python train.py --image_size=32 --crop_scale_min=1 --horizontal_flip=true --bottleneck="kl" --downsampling_factor=8 --encoder_isotropic=false --encoder_patch_size=[2, 2] --encoder_widths=[48, 96, 192] --decoder_blocks_per_level=3 --decoder_upsampling="nearest_conv" --init="xavier_uniform" --adamw_lr_other_params=0.0012 --epochs=3.1 --adamw_weight_decay_other_params=0.01
Rows from block 3 of the encoder, named by matrix and row number. Rows with one number belong to one neuron. Each number is 128 + 32 x the weight over its row's rms, rounded and kept within 0 to 255. All counts start at 0. Numbers have three digits each. After the name is the row's rms in percent of the matrix's.
# fc1: MLP up (encoder.blocks.3.mlp.fc1.weight, 384x96), inputs 0-95
# fc2: MLP down (encoder.blocks.3.mlp.fc2.weight, 96x384, transposed), outputs 0-95
fc1.273 107:106089179158155125104100164147069107193153149118139065133114058161152124148146144141141166111109161099098085190075166179083141102104100150128072032172104117129165115147160070128151125117112188129130144184105154126141133119150069152113155173121132122139115126077107116143160110134107102156
fc2.273 100:097129173156128108101149152115165112143125131167140127139164132126157143096148156120131153126138154124104154084121076208152150117152015142097098124124128100122151101092140145145100146102115131125066109158109160085141099215100141155061169099171107110148122089087200127170113100102065177105
fc1.274 082:080121150168103165084112132126161145161133130156147173110131083154137165101133090127117152121078123196091153114168142202058160131106089097146143113136090129126089109201122126145128114169109170141090110114119146085169128121134094218168107149103155104076050107151074143138069117143138132106
fc2.274 090:071152098113111140134173146167128158074119126086156150160152119094078159066124131140146209137153079111127104115118145136148127153074112158154148160121091044146102153142128151121184108179115133109122087071106020125134159124101129087194142093102087134129126110145154116095109119160147149080
fc1.275 099:121135119114149167161128141182127098180103172119186149052071099142157106085084121214205122144075120173130130128120104131122160148177067157112118160144084095109112116081118130075093083118146137147180065129104150152128093106149136162158111125133142144196118101142128173088114150152111114128
fc2.275 101:107121111156142054118175126153151068127159169136133135108203202135127101149086120133116168127150137142121150144171139144110112114152112135128215123141153140165142154086147190109131145130132134146127118108142121165170116187164181090099129154122182084056124132049152110111103175084160112069
fc1.276 133:051151114128121118112147127096086121227066130122171170106141139118130145136172117121103106144111110117192138197134111087121149107101126128106145141105114101113062198094122097140177082128095122173110129101087151167087203105198133104163154131160104112176108127124165097108179148136121121151
fc2.276 105:141098063105144102115109103115098101117125171115088097087130108033134101137071098143170133148131059116111132104140112147141109129144131136140109136120117086083139067131097108094045162154146185120132136149160111115164156106152080176100157062130175092121069109133143118096164092137114048101
fc1.277 114:142136089142144192112107138119135145147074131113098109158174142159134131156128149107132130128125081087180098142123124082130094073059093141181074103125126114158201125176127175111128146113111144099108163137101140120143129129211153154155070117168127162140167164127129144000117131085108127146
fc2.277 112:155121169170125081149153151085130173158138140139168167110148092126143111124116136204122199135143106089141175139140113097088177104030189147153146132136093138184143141158150088147136112162114162139156149159127116143168063131131132164097138123157158148147102156178172118108127127150132021118
fc1.278 111:176083154144145154158081130144115108124119114142128096115101127132139138142099178255137122156137094105087101136123159122112168136093095079119124094084099122107155119095110162072153140127133147110153182117168164179168125114191127152150129109090139149118164167128129142056127110167113096069
fc2.278 104:151109125123111127142076108164098116150140070076126173180139165135066168099123094141150115153132121085096142125171122123173160083103094059134196104137181144214128139154127118135141146127148128159141134093207084153159130120192151136147118131144110127081100148083161145110158090047164121137
fc1.279 090:144142161144157159148136086126135125061191177072087112120149138096085136176056145121069111136170116128150130151201170130090133113124145138121128084121175099130126179153110141189081188096159092107133110142087158116110138155072100120071158157172094092184125083130138101110157135091108131148
fc2.279 102:104072120100117128157167151051125124098125070100118078118133120083155197099124073104105111166116104123124111111127095124105092143074112136181166123156141042135062110101113108145101134105126103091161091166101101177124103154161138071150091107116094125107154124123063134157114074175116123067
fc1.280 057:206139199089097139162096141140090119146146069101150143121159165111117131168132177142150077109119105073179085117152169083130128171031114118182140120149129102128118116136163088086103152111157155161108113131126137142112130162105145103154131111198155112075126120090116180124143062131132184165
fc2.280 060:138076154129101146163149106129151073104057053131145168158092117102138114116177167117137154130155106139111115123090140182093178059186153140103125080085189107154100178130091145132116114108109106188106102055137144144111127118158180107148148107137096141117146104090105089157136144189166082160
fc1.281 089:156172131125071145160105128095118134088054155068132150124101131131097150104139148119098102175113124188114109130147167198112199139061150178117085083148080150170160108151110073111119155139135136133099026126162110097134135113160110135136124168127111163110077134107110164136092167130125193134
fc2.281 092:128103128137199122121070140114154138150137072042159159114066111167176138095092130133124082123122130119082143063166119148164133143094065142168118080153136095097059088165137139133116123097146069112117126142178132094137107155127165136103087104109138120100053086145150142146139129110059107167
fc1.282 139:134140128176086138145136093121126127109158129107148167128132108125120129137098153116085139126149118135131107112122179157126070164255140168166126176148157117092128127138138134139155171144143093143128129130163122119113117150114133121117121083066047140115084136130066116140153139135108069118
fc2.282 117:087132119140187111129170156154142070128129169110115147115138107099121103146146105255114134135123080175147101134098177117183136125130101159130135133140172111177121117171093152159086081111116141174175145132130103135155184080118115121132163134146123126162116156074161142182080131146124076181
fc1.283 114:105148152116204154090083121132019108124133087113160134135135171084067144111098138122143148154170183073113181112136160158122139078124183121199094154120181129098125105140114143160138119190132090117108060137104139129185127152170112122103123120128125064111149143151126131168146077157118111136
fc2.283 121:115188125165138159131141149147169099109100114126139137151094090134156133111146103055179053177146123142129137185147155137044059171182079152136121172082111139098128108100183154095089105117155156131174093142133162148105150156119142131172113064090152144089163065131157128143153164133113149143
fc1.284 118:118163149130121170164120124081134125102126122124185098152190121136177127096116068114116177104122137096121097147172108171110149109133200141140180149093058094104134126082078103097102165080134131104156129154098135149141101111198123127138137138027154107130161183144132137103101107093101211127
fc2.284 109:124097142063092145117052097115153100094133147159075126147112065108172121113150167186157171135114089193112068119150129077085153146152133135111118140123091171078128170170091165112151117182139110194155092133132119136105131146108121115138135138092046099154191174092096128095144139152127100123
fc1.285 053:163172148122149104109128168116119094172136083115155112177167160165110135127074099123125170158040090101070096150152122142103167104163105102080141087120102152129115107116142157122108146095177125129104178107060061111143138157193128124125124111167137112166199157135082109117123149174075080170
fc2.285 061:089115160138090110087129085145071167074165054138154128111144135179111126131126111120158094115177152107096107109110153090110109082167084147168188106090143166169101152075110126144118181145105137158122132104137120062057111122182164096160098146117121124125067079139149087163153142175088091112
fc1.286 033:125049095055067131129172139120129091142077005099171155157170147153155123133116111113130122103109099175119161101122082110107161116168131131142100127149093121089152139184167169082134120189136099122172135194087120159150169146138135090147111138073133135109124104160107113128115165139115099135
fc2.286 047:113104138140041159109107161183078108091109000181145111141143123109145121116146142131137121148116127114138118098105138115150135111144077125181142134124143130141091129119135132121149103148151075143119127094119109140132153124134214081133093118121105110138153108113118127128124125208151151120
fc1.287 073:156072102122160110142124179091121108164111096129125152177140070155065158170143096136137114135097122052059094142104125113129103148127165110147123066155124146135064117119132151073120087107088148152165124183131104179158124107151083134144123087123128126141097154083127167155137130138138198230
fc2.287 077:123094115069076151166147172118138105157081102152098112129095106097166170129136173167124164117172083125174139082117116088163099173201131150141149091136130136141144083057090107111123131099185075137109139137157130129116144099094145087134064130133072083171129094156080088168146181120165165107
fc1.288 123:131127128150103160117131153112168091150061130139123147115150145153092119164129126229116124169122097138089092140125147112123182154192067105111168141132108150127176120104137159145126131161136125122166086140160165115085143130101140122168058153099097171056079096173105164033128114101125071113
fc2.288 143:115122159087126117104103189061145095191139103153149170097117074108094167163139120057163071128133160097128202131120134087133100120190110106106113080151144131129134114078065117114088127134099144123099121135163170121076153112136118120080140161107139110129114099130143134165107130178140231172
fc1.289 098:108108189118174152164156181057092179113096158109170099129098134194166137099126184135115118117087118132135158099132137142101109110096145096121153205119153093129098089170094119080090056168123133112107151163120116167132126106172089121119200153181157092121094141103056105139135158138131108147
fc2.289 114:085138122135123162160116200207139166086062118140149139149136111141170174124152140156106184155127084090139127153182137098104104159115137131161158095119162086131087110069131105154133146128136182106120132107118105147085181188152116142123105155120065131113060102176082194174143139123096119176
fc1.290 118:109133117150182151106086105140149127114133107143157150098172167167123124119136133128117184154129139122121098098099127108109061148100135158072117163072117103113098109126236051117145119098145175123046113118139111094151109107177125099100192123106154108184196179147148086127117122181157137145
fc2.290 121:104147156155105110098135132116110154096105111100164192110188154155160102106140171107122098162170107165151125110149122000114182156126147101124082080135139100154150164179110158196145166135142119080097140168132174117105129187147148081104156129102104082096163151122132115143115131083134103159
fc1.291 099:079139069107145122108116222150148156137120147117144143115137168109179140102126144102153147135134126108073133129133134167106175156092113144078156164126142035066079106176204086075085124140133062126144110161152133113123121113157118072095114121120138140163157137126132139164116125183119087197
fc2.291 098:136120115157129119073029152162120106103126088113079166125161143159071136140143159128127163083125133157081149146083179118122073136158120162093105155097110168117156076155142108091082116177148118083097171175116149116167114108132175133146194150125156132153164139154131135079124176035140141119
fc1.292 076:179139117125148092143155160159114155103064089159116129175140121072128131152085209102193118090155136157168201075118141138130120085104107096143153165094090118083161141098098134100126113189115077124167181168147079156095117117099175089119110146162092094168144131144102091104164153153125111095
fc2.292 072:126137141184106185145114137127147107114187151087085074100136130146076171124170153138157069157149147066141106124137121101089043186166090114144130119162103117169136146131110118169101158090124126152150128162141153117045131116071154151133094167164095140161108168152145176056157160147128166137
fc1.293 101:158132120110096108129133101055136128227119124128068158135133132106149120161127112168215144106047183151166175130148099151104138147122134158172134136140115046132136132119145141130210148117092109085113098134110141152128128053152112112118122072148142065114113132181118152099118112093162150117
fc2.293 128:122121114120119148138135114122123160180136091142121199148168137151098088132147146152146131111165145086088117107085129144065142162135105082130119121150142191108166105150168142153132130100077184162098099152171123138116126161118155089241114150154140192138072138114164080201171191106098115136
fc1.294 145:078114112164163149080120112121149133143125116161142106075121052117096156135132160150153058100076123099134073127112141171107119208133134174116112213111147178114155119121117109068152060144140197112094148150126149171115106104091177126149139188087155136177104128170138102141134118149104156151
fc2.294 134:130110185154153149236138142172096148166124145111068111169192119155138118109155124106127099198135156100137122172159110171092162129182120140135121116146165081179157140197116118156129156088077088120140172150140125155107164100105153099168140110154138131122125118147061093065140117092085137107
fc1.295 093:104128128163140170083124124113089147070192096104190086105170148107137099101127090077084128189125104092090132109151149153158188171105075128093125150146118161160117169091137109162070197165113142149098081130158128104176128153092180109157115123152134098101169093129113073189108143134095121131
fc2.295 088:128122126149183150082116152132190137130143167111183148148193154116139183191121144161178121151121133100126121099121082179094156170126122157136078108089118155096136137170177118117171164124130092130083178124156092159107178133068154081118115136131143216188176122121129123117159155126139121200
fc1.296 103:094120118170160126180126095108111135128133084114142116200084018126147127098125124129143131124112107138108142147175193183105116145163128127162170062193149165138138147119093165164134110183074139154129096108152121137091147085123128195117094088091122088110088130141079116123159106188092125099
fc2.296 106:105202069097120160080110112089087149094070135113110131171088140126118175099141097163146089096109112104124150118143106050153069117081116132124167126124139142117183145141085118084158121142107102106099096115097141175112148102103074148115185145094056120084082110117087151111089064111111160096
fc1.297 103:150144109094134121118124094057130147159040075145129164094133116188123140094154087152144105126129107143197117084123171149116094120161150128106193137131161113134168175106087118128235164127128137050158119155149152124117143111068184149095114121128133165152113081143134143121133104160189133118
fc2.297 114:220125120146111145118123092149110142139106101134105170167166176141158149142116093115101126131177167109111142098153111165141122102120142149098092116081152139176154063142141195082153164135081160076156131111093120137172114144104110111217178145141140196123071167153133133106110094057144172113
fc1.298 109:203124117108165091119165144182133110124107137175136151026125189159081102112136114143133141165103148128096108096158146083087147171137129169125174125152094097123126090063157082134105175090156136105137103141117172057065174126126122107130098111156093111160191105152132154158142118106124077124
fc2.298 078:114069078150102109156112085149098125175151155106127105164167094155113111173155127108149140119165189076141120144142098094096100163081112144129153151155143104188117130145212170125194054130075152113089051134071173134078097109162152186099132091159125143115116126094138136132137156138121133115
fc1.299 085:061162200158190136129110162076135099102155111153114146140114097199148117148167135191103116071125168163093125094088113144087080120138122115181123195063144085179076114150154119132174132094152165148091119096116133108147119132082101068122093081117151127125137141162127093108126121144180126122
fc2.299 091:095170127129092139086100137153118146111108141161144126135198157244129127106113152100140163120125098158107159114127133088125153171123156150111140143166141171136175133134081128092143125098096149128144194156157135139098159129106166137120183091088124110118131122099154180232142179067199110143
fc1.300 111:086190150157172092111090095092152167120152043135089142170135072108098106186120067121164145130112089130089127119054115155176156169099126108129089142114144127079072138160097130126109123107154138075090138201112097178119109110141111188169118158162134138106123125176139155116159122137159143161
fc2.300 115:091160134142175094145152086113107105137071097147134115206096119111110089080120163145110144083165123154136094139094199044132167105100163077132087125139145135120167127153123110154116154126192128081094135161150112142125170141110188091128155158125087147164102059117156129119176138055101094147
fc1.301 090:162125104154141127145161127117129125082124078091174059175130158198101133192156087097122165097110150078125195098128133129168111097105174113165093106176147117133163156154098146136202149068161139113134138120109063075132124137143149158081139151140113100049148146119150106109160128167097089159
fc2.301 097:100117099130062140175094092159171130136104170108148152189096145104140163106095111152129109126119141125096119103116137110136151151133096150108117084072103109184170118089112155123208108157101155140125146185131118166096071071140092139163106120104163116179161093082128095224128138073080095097
fc1.302 090:204092114131138081175107102193102176129154085114176137153102127146122154112087121178150121106115100106149093124106121154104175191098140123130160164119167101189124065087140130141071140134104144145167136131122047119207151101119190117115110164143090102158107176103148113161153131135094094162
fc2.302 090:159102165108127130155081168184139110108119131130170138111118101128161093136161153144147144093097155098119152151087132187174121141174085134158064136088144146123149143161127129182177159183057081120203129105113094105152168172083136175140168139106097137091093079139094107154171093077146102176
fc1.303 100:146094152125073105144130127158121161103094156158134165122151113140196170089142111102105060138108132168139149124118139099110146087138147104131130143121082126204144096174113092155112116151105094158115096167090131077102146095150087094145141167104192124125149163112121187033143148070171209110
fc2.303 099:125078134124127096149092112131135129134127100090135093092077123150104112143135128159167016100078123133116117167134133134122049139178021131050122099130108089108156100158119082106099139164130121167175093124149149118116154144079087127121115129099097128124087123113146116175202144137117128178
fc1.304 093:146148150139147167160109064085158109161186224150145160138123108080123130129114123146083138129125142095120164093090072131079168165108154122146138183142107104126201158151140140177047077135113091186104147133183155100055135078087139150113136119157149110114144138107123151159116119112150094118
fc2.304 107:155142143139151134107131045074162151141135090096144064089115169113162137080160130132142132137108151088114133135095110119058106070100168137093079104165132081127137112118122170084091121140116159160126130203156138126133086159164081093154177150078179102168157105140153171088116134153160105199
fc1.305 126:129151119140124103129151115092106180091126143110163080096147125105127113103144121104130127098149139053132158118173145078085173101125176151121129114139122077122081115095102129100105105021156102110167114130172132122114121126212135122114203135111166091215185168141148141102138112180175157123
fc2.305 133:156093128128144095138087092111140159136181098093127129111154110137112094108129135181124156125131085126125086149140146099101161119123141101141150134091137092104085157227102163141165103168127120150092031169126108145100101112160124153139139155102130155119221210108129091064098151142147161061
fc1.306 127:095123124164150147228114101085161112128124131122124111150223192152112144120110110185109169127117130193124115121065140068103103169158130103137160110126099099133151158144151142067122142068121126100163166148164138088160145099138077133116131079064103147168103182116124133097083115101128158152
fc2.306 125:118160139166124128126153093234075130114114226200118112172144119109108115112130110157120087181139100130124075106134123152181096164144118075149138151150118141155152188134137124115111093140187126130101113097146117114186166077113081099170192104118071123089154156107111110119113127121114088147
fc1.307 129:132120079169122160190096171169140119149106134149141194090108134148077121148140090150146169134124101139101158119123112148132119136132089104159124052099112127165179163178167185090099154155145057087121124134118122098107132073169071205073070132140126156081076143112135106085134102135119149103
fc2.307 136:087145113182162110166159092181144121140155194158109107098207116101162127095136177157123141139134115216154117102154155157126177133069153128106123147145152090154107122174184126169111134118136122132048142165131073145139169086157134121122127127141097129091196158171130137147154124091115064089
fc1.308 092:158130128148143145126141082226099081120146091180127129130093091091107146115148156108151168175129126115159123065097112162147017102130167136130124098165136145125150126149157065114156117151126128138091115141151106148147102097191093121101173116110123145154174148131130141076180074213126099119
fc2.308 084:126185150178092161133157118140118141171100136175141123070164155116151061195136095078150084139146111144094167148181108150114175104206117119139142128154176109126137058132165102130110138106134170133135128096103169055103116122155120073101088122128159117138179137152136183126156155140099198098
fc1.309 104:081111143133038122162107106116185107207127097106143098090110124093148125166137157089067143119070137137149194160102135172133118104156108122128125131146125194126151140157137183073218111184099112132113159096099065151120091135144142128174149152089107133105093128076160108123123146126125113167
fc2.309 105:111138110140151107105111072107138150184146115113069204123180109116103126160137101084182132089141139133136192141154182161112126187138138071174119182133134187164188096111127108103128162117118158141133144088139113189094120135150104125199111142123126189179115144087145091139147198092106129117
fc1.310 117:130109166141160134128107154184091140235122088098249103129162087125078136131149122094113148122140119147081161136135118100144111162103100106099079120135137032133158168091133140165140129115127154150136170146074164107119123125136118117188132080117132138128093088082124099132156140089118177153
fc2.310 125:128138125114201133125131093168173083099128176049167130075088201065112144119134128152143131121129072089141147116123109138164134105126094120119115130099089096115083073104104139115082136126141113125130173157091146107131136099113065116007161102128118131140157112091127109078142120151191112153
fc1.311 080:117166095158129149109100195089127086146110165121110153163115074094149104103111074067096166160140129113174188101094141119128106084149122094162116198102103124148158130170117124173114100169107083132087098166136123079090161134130135175174133141112140172185065136099101135079145128190153081152
fc2.311 073:161103137177105146133112138094135088102131056106118072123151148131097068124185141066118153117097111088135173129119150139156155085153163164113046125145186172084137207120194126116126157148141133192101142115075161164100163130080100102104090117128149137120164139168108121123126144110088174165
fc1.312 106:094134112097099087189128188161209129090108158165157114181093095117144152120149107153125083088132101165124154131133138119061126107104057133114148071120122152141147153157155147046103164112136046166085171155129124132105137150119113186116072114111155134089146141125124111126129111182151171171
fc2.312 112:133165151108125182248114136101161159134103110095140188172144124134166133129084186157122058184143102102121080169109076119104133157112154136133094127103117127153039135142129099199114110154172128159141156121130102138114163135124092090119121175115157081161109133116107111132191117127129093103
fc1.313 088:196130116126157152154118120141128120140148181150157153174129155122129152150092108111149057190145136111163090119102163157094054046132143124190095109119131139151192128064102060122131134089112152141090167131103161110100153087183095129155104153142131117112071120081129117139118101092103197102
fc2.313 092:131129117115137090178165113119133161139135113148155145078088134146123151080089129169093099056135140091129138099101071168133080139112059102130123105154087077117166088042093142168170142131082147092107101123148141137120116140202168126093134122160158096162146078094140184139139147143188193127
fc1.314 132:168200114081166112133067137096127139173128075148164114133179149092133130152094125178074122103154129098101071138136056155138125147129182120135129119139127094106167160128116122147065171126149119206128139135139086119064152105130178178074132094129143197160188120131158098100146131090118133118
fc2.314 135:115161107108155178150162101113090174135139157141114059130089163116131127154093140117138147071049095100123099105151099082106139114104136077129099109153117121122105112136149140158124093073110130146166109144145145100172182068167128194110148192110179057122140114109138180104096172100074152065
fc1.315 081:121138117125115138111131139123081129171146169121164095157107077114128081101172139183167123116085159109119118143147084154087101125158098121126142168169183173104099151121085158157175102102120075164222082173127139110154068109093112084106112123146119145105103128130142143140089195155129060048
fc2.315 085:118202129118092152086152153103138116088125122091179153089209154081190127129126170183120122127144146096119112145087168114130075098133102091161127058158160138116118183140112143131179136141085140123094159112138110174100089083099140108170203150102112164132143147096200105125129102146136070126
fc1.316 092:134183125122131124146114107104139131154198102072130084173156147144095094108135137167095159154098140109103079099110074150079182090124124126121174152114113135109106094066130075111179083125137159079141156102193139100139141107140167137130215106166156147110175117154081141139149115107196064138
fc2.316 097:140112143127100135176116177103125152154126144103126170105058112153146116131146129065149173077083071079125149086121078128141118116122177148151075135086185159161185160148107147052127139066135142178135194166097135085144125148121112143119106102165130125152158142131183109166175157077093097135
fc1.317 071:128073157089188189100177096199121140127161111143133140099124103149192083066111100168132183126115158121172143123094076102081159114116155150107158193103127104207167115107150124100140089117135113151147108100108163143074127146132077103077166137108197156107109160105160141132133104137142137099
fc2.317 070:121158143126113175204096120150107078112146141173135157098129102142188139111147124103101106178158096255124156167121097098154124134104204150080099131121123090143137170124135189161138145118171182124133136123147152143165151107133144106158114127113159093155095092118142050078157134143131151167
fc1.318 099:100162143090116120098108116134140120160133083134106154143103100161222170152204134087175186150127133142100142146125087141080146119119108141140104085188109163124175130205076156097124138098086129121119094113088068153158111126099159135141140130139182106130171163126123047142101114160100194126
fc2.318 097:148118106207166145061172145081104139141140161094115096178156046128122139170133066130180202092115135145116208097141148139088110145149134144150196115078111082135159151113092105166138132149134106154123128080130160156147097078148136151105142127151156161162133128162134111123121182084144168106
fc1.319 073:138117180148165188111124118053101132043095099168078122151079127241094159079172106077051097146120160094144126141123138112125146161122202115150086116110095197122137152132132136126171172139120132085113145177094137117127125117123154138107152148133117112100123167130130148139098111124117111155
fc2.319 070:112103139172123114125123203137091064103119113130108121099139203103092108115127124146174124165167134086125067151139114120101084106143136094186161173086128085134077128148143104130098132176170101107161128149130134089179176127146193151041140094106173083086150148126127114058124117171120110110
fc1.320 105:110119155086146096091138093158125165108191066135122087121215121140104139133110152147117166137107155120142129170117101155082067154128116125063085130185152195103120108099111058126099097055142112141177110113168178098129130109181101125108144114177131147118144110152149200096163113164119153142
fc2.320 116:105123160139060144130131176075069140164179195092144168094200125186124053151128119131146137129151100161115103132107093157159129160143116126167152130139188152143162190181101136150068118142159076119104136095136155167153104124117112147135131137149136115101178175141124149119165150095092075190
fc1.321 097:072134169074139106098102140144135123136112100028112102136129180154098166179076133135107189110110117126145117154107182117105070115153058082147177117168091156070139158136148101169104089149150096179118132122119105138142140179155146062109170132111169154099191101148116117116135165116104113128
fc2.321 091:154093155120131118087161131097126131141118175090120196108217073160089104155177110160092145126070133104150155077094088111157133128105139162152138121190152149188105131117146134194108182163109135092101134064150162161080153127139149128094150096179142110114176116124184103156130117113111070117
fc1.322 114:139128099134120176103107116133166142169090151118106110132124085160136162145124110139128138158154133128117107135151135110116167137035078140078186113132156113122169133092111106056091151179122153153132185073082103114055135128150179173136162099199047188126100109154086112136135134171127149159
fc2.322 113:050106085182140065085117119150064102119073157173095106166108148107077136164130141116122025124128142101122116117088097097150096091127063100130092153123128116094152193142142137133112132112120116145109133085169121136114149144077106111101103140117145109154216144105158116142163139110167166078
fc1.323 078:106151155148164173098170143155111112081150142162147103135120077180101127199112067200083179065094115119053156121150090132134144130088121141115162137171140172075183155145142115121174115082127103139129106115136098170091078113133123130191140098142139136075170158105190123105111136122105110152
fc2.323 086:151115147148114103118109092115156171122133178183162162182144167196127158127126163109107192148160140136155121135143139166125173121096158124121150180123137205126183135178155162151186157158148177127085097106193113144110127106056121106080135150096166157127116140095181128208103130126102135158
fc1.324 120:120141110116146138173123092149162104113115131146099059187151158123113145107169074137127202103099133157144156141149158137090137051079129085112169132158097131128158147067105164092158131086157083150202185136117132143105132080104127112101116189069097111175121182153130143129116147073110173103
fc2.324 104:104140112145206123157120068214155130100112194203123102147167068084130163128094137127072066156123089195141068072160137137129145148115132126132147121106169104092106126094134107190142121136147088153138142119144080141145169095088139080122116122121123121122121140137103126155106172124060124094
fc1.325 048:068170079191157153124093163167126086158134150099115125158107122181163156156143119171093146146100131171089121084156131115124141104158118148102095088083029153175101110165149092184127063121115088144144134159177121094152146126167132193172191130131126128136095100106100095119115151149087117114
fc2.325 050:100066178164036108144105111163125124127120041155126108181105167142121066107097116144116104107120081084121146113154109174152161173157135145159189125133128160120128146193145115132135126184112146174132118127175160131158117088117168111156054142148117136188139082097140078142116101163134090110
fc1.326 113:152074222126117137175114146120135126167128135153114108165058059140058137161140122130149131121106155080101097140165113157102134135121103118145133038130091126109160159109135144124095110143128146134151137132133106112131168137130129155057141111172188043105144141121099154144163133128072169212
fc2.326 115:127133125108094115136112182146153144155072122097121099179105161118137120179092163181150131085160085126084114085123104115185104123174072123137145094091150141195194148105095072169103098079122079092119082140148131126157146118154110158141113108130099129175232092142174133152175130130146116106
fc1.327 103:201147120170124171053104108112150182150182103078103126056164140128139137108087177119123108132136106115141065091097120116092147123160109156139119099125118171102095135185045077158118140092166165134116084108142173133114136127153120103138195070148159155193119089126144158155119105129128127161
fc2.327 106:073067125107066133150133156113124160158163176112157154132137129130077158134094138135131127110141121129115117143082096122130143103064147127150166146115113126113065110117125122145112178177093183113132046077163123162144095149173126079131031161084092077114112107073069145135095112134103175115
fc1.328 098:151092141138141119151088145095155130116172092126110159134105144095159148173142090146148091203120169094112111147083068105116179101131162125149041092078119117158126143129124080171153122136147216166221122136175152134130115101114086158155130085140113118103126103136089109112066098106141185128
fc2.328 093:124112134127123162090095127120125131142148129132107112116053120124124131169084126101100146075123181110096135068061133045136120157104078139112140109109105120021106121072161115080150141144114088131121071160111187075095139179113120119084142133097122100158099063094139125140144193145106143142
fc1.329 102:096187171123107145117158146065117170148143115159164134137114053151118145151122141083138196085073082137111114111109085166130154067114131130125109111149071171175218081117120144091107119148131144124100121123109117132125116092171166143081166178132128166110191092096096134111164132088103150076
fc2.329 106:098154125145146115121155135147122134149107089122147113033081149125131157115100088202102154140116115080123112155146059091143118078142093131094121114064107067106145113068130162103054118126136138130134089134140154065131135166114147134099154114080179104124148114125169182129104108072098045103
fc1.330 096:048140148145154148239112103144108115144183100123101140179046134094140129136121079128132046086140116079106102144205121114110145168120140111130089136125126136143111153077089204109137162094152161090131157148138097152137138097115117190115121108109145122128119081167138115134133161090114154150
fc2.330 094:146099083145077151118118150082150133091098127148125148149065157146075099165138123085168191094153145122169138139124089071117090126165158111194122156176135129100145136096137177138128104128161242110131136074115142138102144145118140178108095115175059132156159152149180146172121092143158152134
fc1.331 083:102189116094167138118115131118124162111194131026125092104125107121141114155168104128150103123150127100181146139148139129101200141143224117058116145078158114131147106162189156165120121146144133134169071152097102099113126135100144115108122148126097090110200124131132114157143126060099092074
fc2.331 085:114160062154093135089132123121123122102117121005139138149162115089087114165130124160070126110135115114140068107111123063120166123093140120167127099111122049069106157175137163163126134134159143139066105200124110106108120114152091157133152139123105143179144133089067142121106091185096127137
fc1.332 099:133161099113099131124180101083139107102152091136176152149175122103198110109090090106062123115142169114180104117107076149090180129087173147131158168108136121105130104167110087168134123064103107120114143139129097179175122134183116089238150167098146096146161146126115133179084150108112128135
fc2.332 105:162153130139177140107106139112104093194136192121105183191180084107110117155147126192090164151148148204135127096111115137127134158105109164127133110134139148099179184142098183163164163119116068167113040165146150128084129084150092143138155155122136108119128164132148153177143087132131106186
fc1.333 094:175078133117115134121081097173105110233137082152138149118150138054184124180167147164204113104133125080085139150078105136129132117137127102108164136139147102115145149132161142135091143138152168125139150119146110163069115048070105147118142155125123092145124138133109127157180147066078113181
fc2.333 113:159095131077134119146106090099222175126124143092139105110147188078089149173056117110165151164148091123126150112138167151118138140137151184094121166198144122131089133134096091174131083132104098154137148167148099167095140154125094152144077190099130157106119168098142103076143127116105192077
fc1.334 094:167149123148087161141111111144058165128104118160085114124169088120156140129131093081151144152150151189123113108104167174138140146143093103136134100124025107162070149152130128147107167120153118118067107141107095135133119093112161102138181115087109120155134164124177183217102114135121223114
fc2.334 101:162134148094151118127104143118175128170162132149165170155116141136085122170100088134108091145118154183131124083222095119119181112058178126137127101113072100123132177117119122082111118113116105161031126102182129150145099086167119145123121140173047145077101121087118126106129133141131190112
fc1.335 102:123108122210129154115129166223092146067135103176145129123108111115106114127108125090106148142154136140149151138159148100097166139079132113132109123102143129091039158120070149131253217109097113130123125087110115146141100121151138104191127143117101166118076146096119114128121118146145126143
fc2.335 113:111126141098150161129146131186022123106098146091144091083122118166116124094087130167109141145159132114113040130137152119113150089142120119114104151137166046124087147103116129177132092098147144156141137129125112099121152110089125145000170091138147108096112130071095117099143144117119120102
fc1.336 122:152141133103168175158141136091123097143123139085129136155118147138065176142163096230117180184085132100099108101081170136130201123096122081151131136139109119153125100124120128105129078147146115133120175112068083132088159121168117152139120109127091128140114176076203130106095145108093214150
fc2.336 108:116139124107163162189200107147125117132152166209076138121098118108154127151141107126150148117106082194117127094107121163086152133231082170111167098102154103129150091158062138124179141149123117111135126122084133096088109088112106179127101136141128159126121082156110130133130168133052159066
fc1.337 086:118117124124138120111097110112111120121134135159138114120146070132159118136144128103109084177102118141174125134098180119109056150097122101166187122188111144182181113118125134159112118209168103137106150091152060097071118155141155099117102163101107102184145117102050149089154146207153116053
fc2.337 082:192110176144157111125119137128090165150138140119102104134119110126077109126194092086127084155129092104164111149110122102107093093153082143116066161112134095067105126114129098134054050109156132162146172082029151080139182128116100167084082104137105122088107153168121113132111162140132110151
fc1.338 093:139121144121094140096164079213142134087161143115173122142109177135153134168102085149103128081102141097158164150151163119119200162142155127194119125147096124077176155079128164128129080086148132104153153124062163116102102111169113129060065084074111125186138154167090092100135099140135121131
fc2.338 080:105091109195139152103120047172104119130106135139143103161151108122161132094141091142067098158133186093098137218081139132127204099111166123136168103119147132127152135057122168100098130146136147155084152136100093112104142082120128171145191146131134097084148127109140126157063134115070170085
fc1.339 094:140143085174155163153148199182162146177095136128167163110181192163101152171122144100130084127107110149128096108070143131090097145112118125200101131130057139114115152087063121176088112126124151097133098089158117086110102165073131167159116105112137129148144104174161098136100115134183073161
fc2.339 094:098128142138114088069126173148064171152189168146142124143146164163154161111151112061148159135132105077068142113135139098151089155110097102167124136137125110148153140096125125071183123095116130148125151112088133115145114125146199100082035115154146071155087091176077141175122113113119095180
fc1.340 096:154177143156112147121098033065150121137164105056123142160124121138193123116119151154149082115092097135117139081100112132150077090152199132176134120076127157128085135094134127162145122176126144115228170105133131097110107151133127081141169096132092088200127111162147108097138139163111149129
fc2.340 110:149099129121139141069094116122143110185126131072142135062144081138098131100171116130114171047113098092101096076102151100131120092094184114094096095064153131121126070107132154119116146108087046102110107176129111098132134195189100083127076184141154113128132138148118113121139156129156179107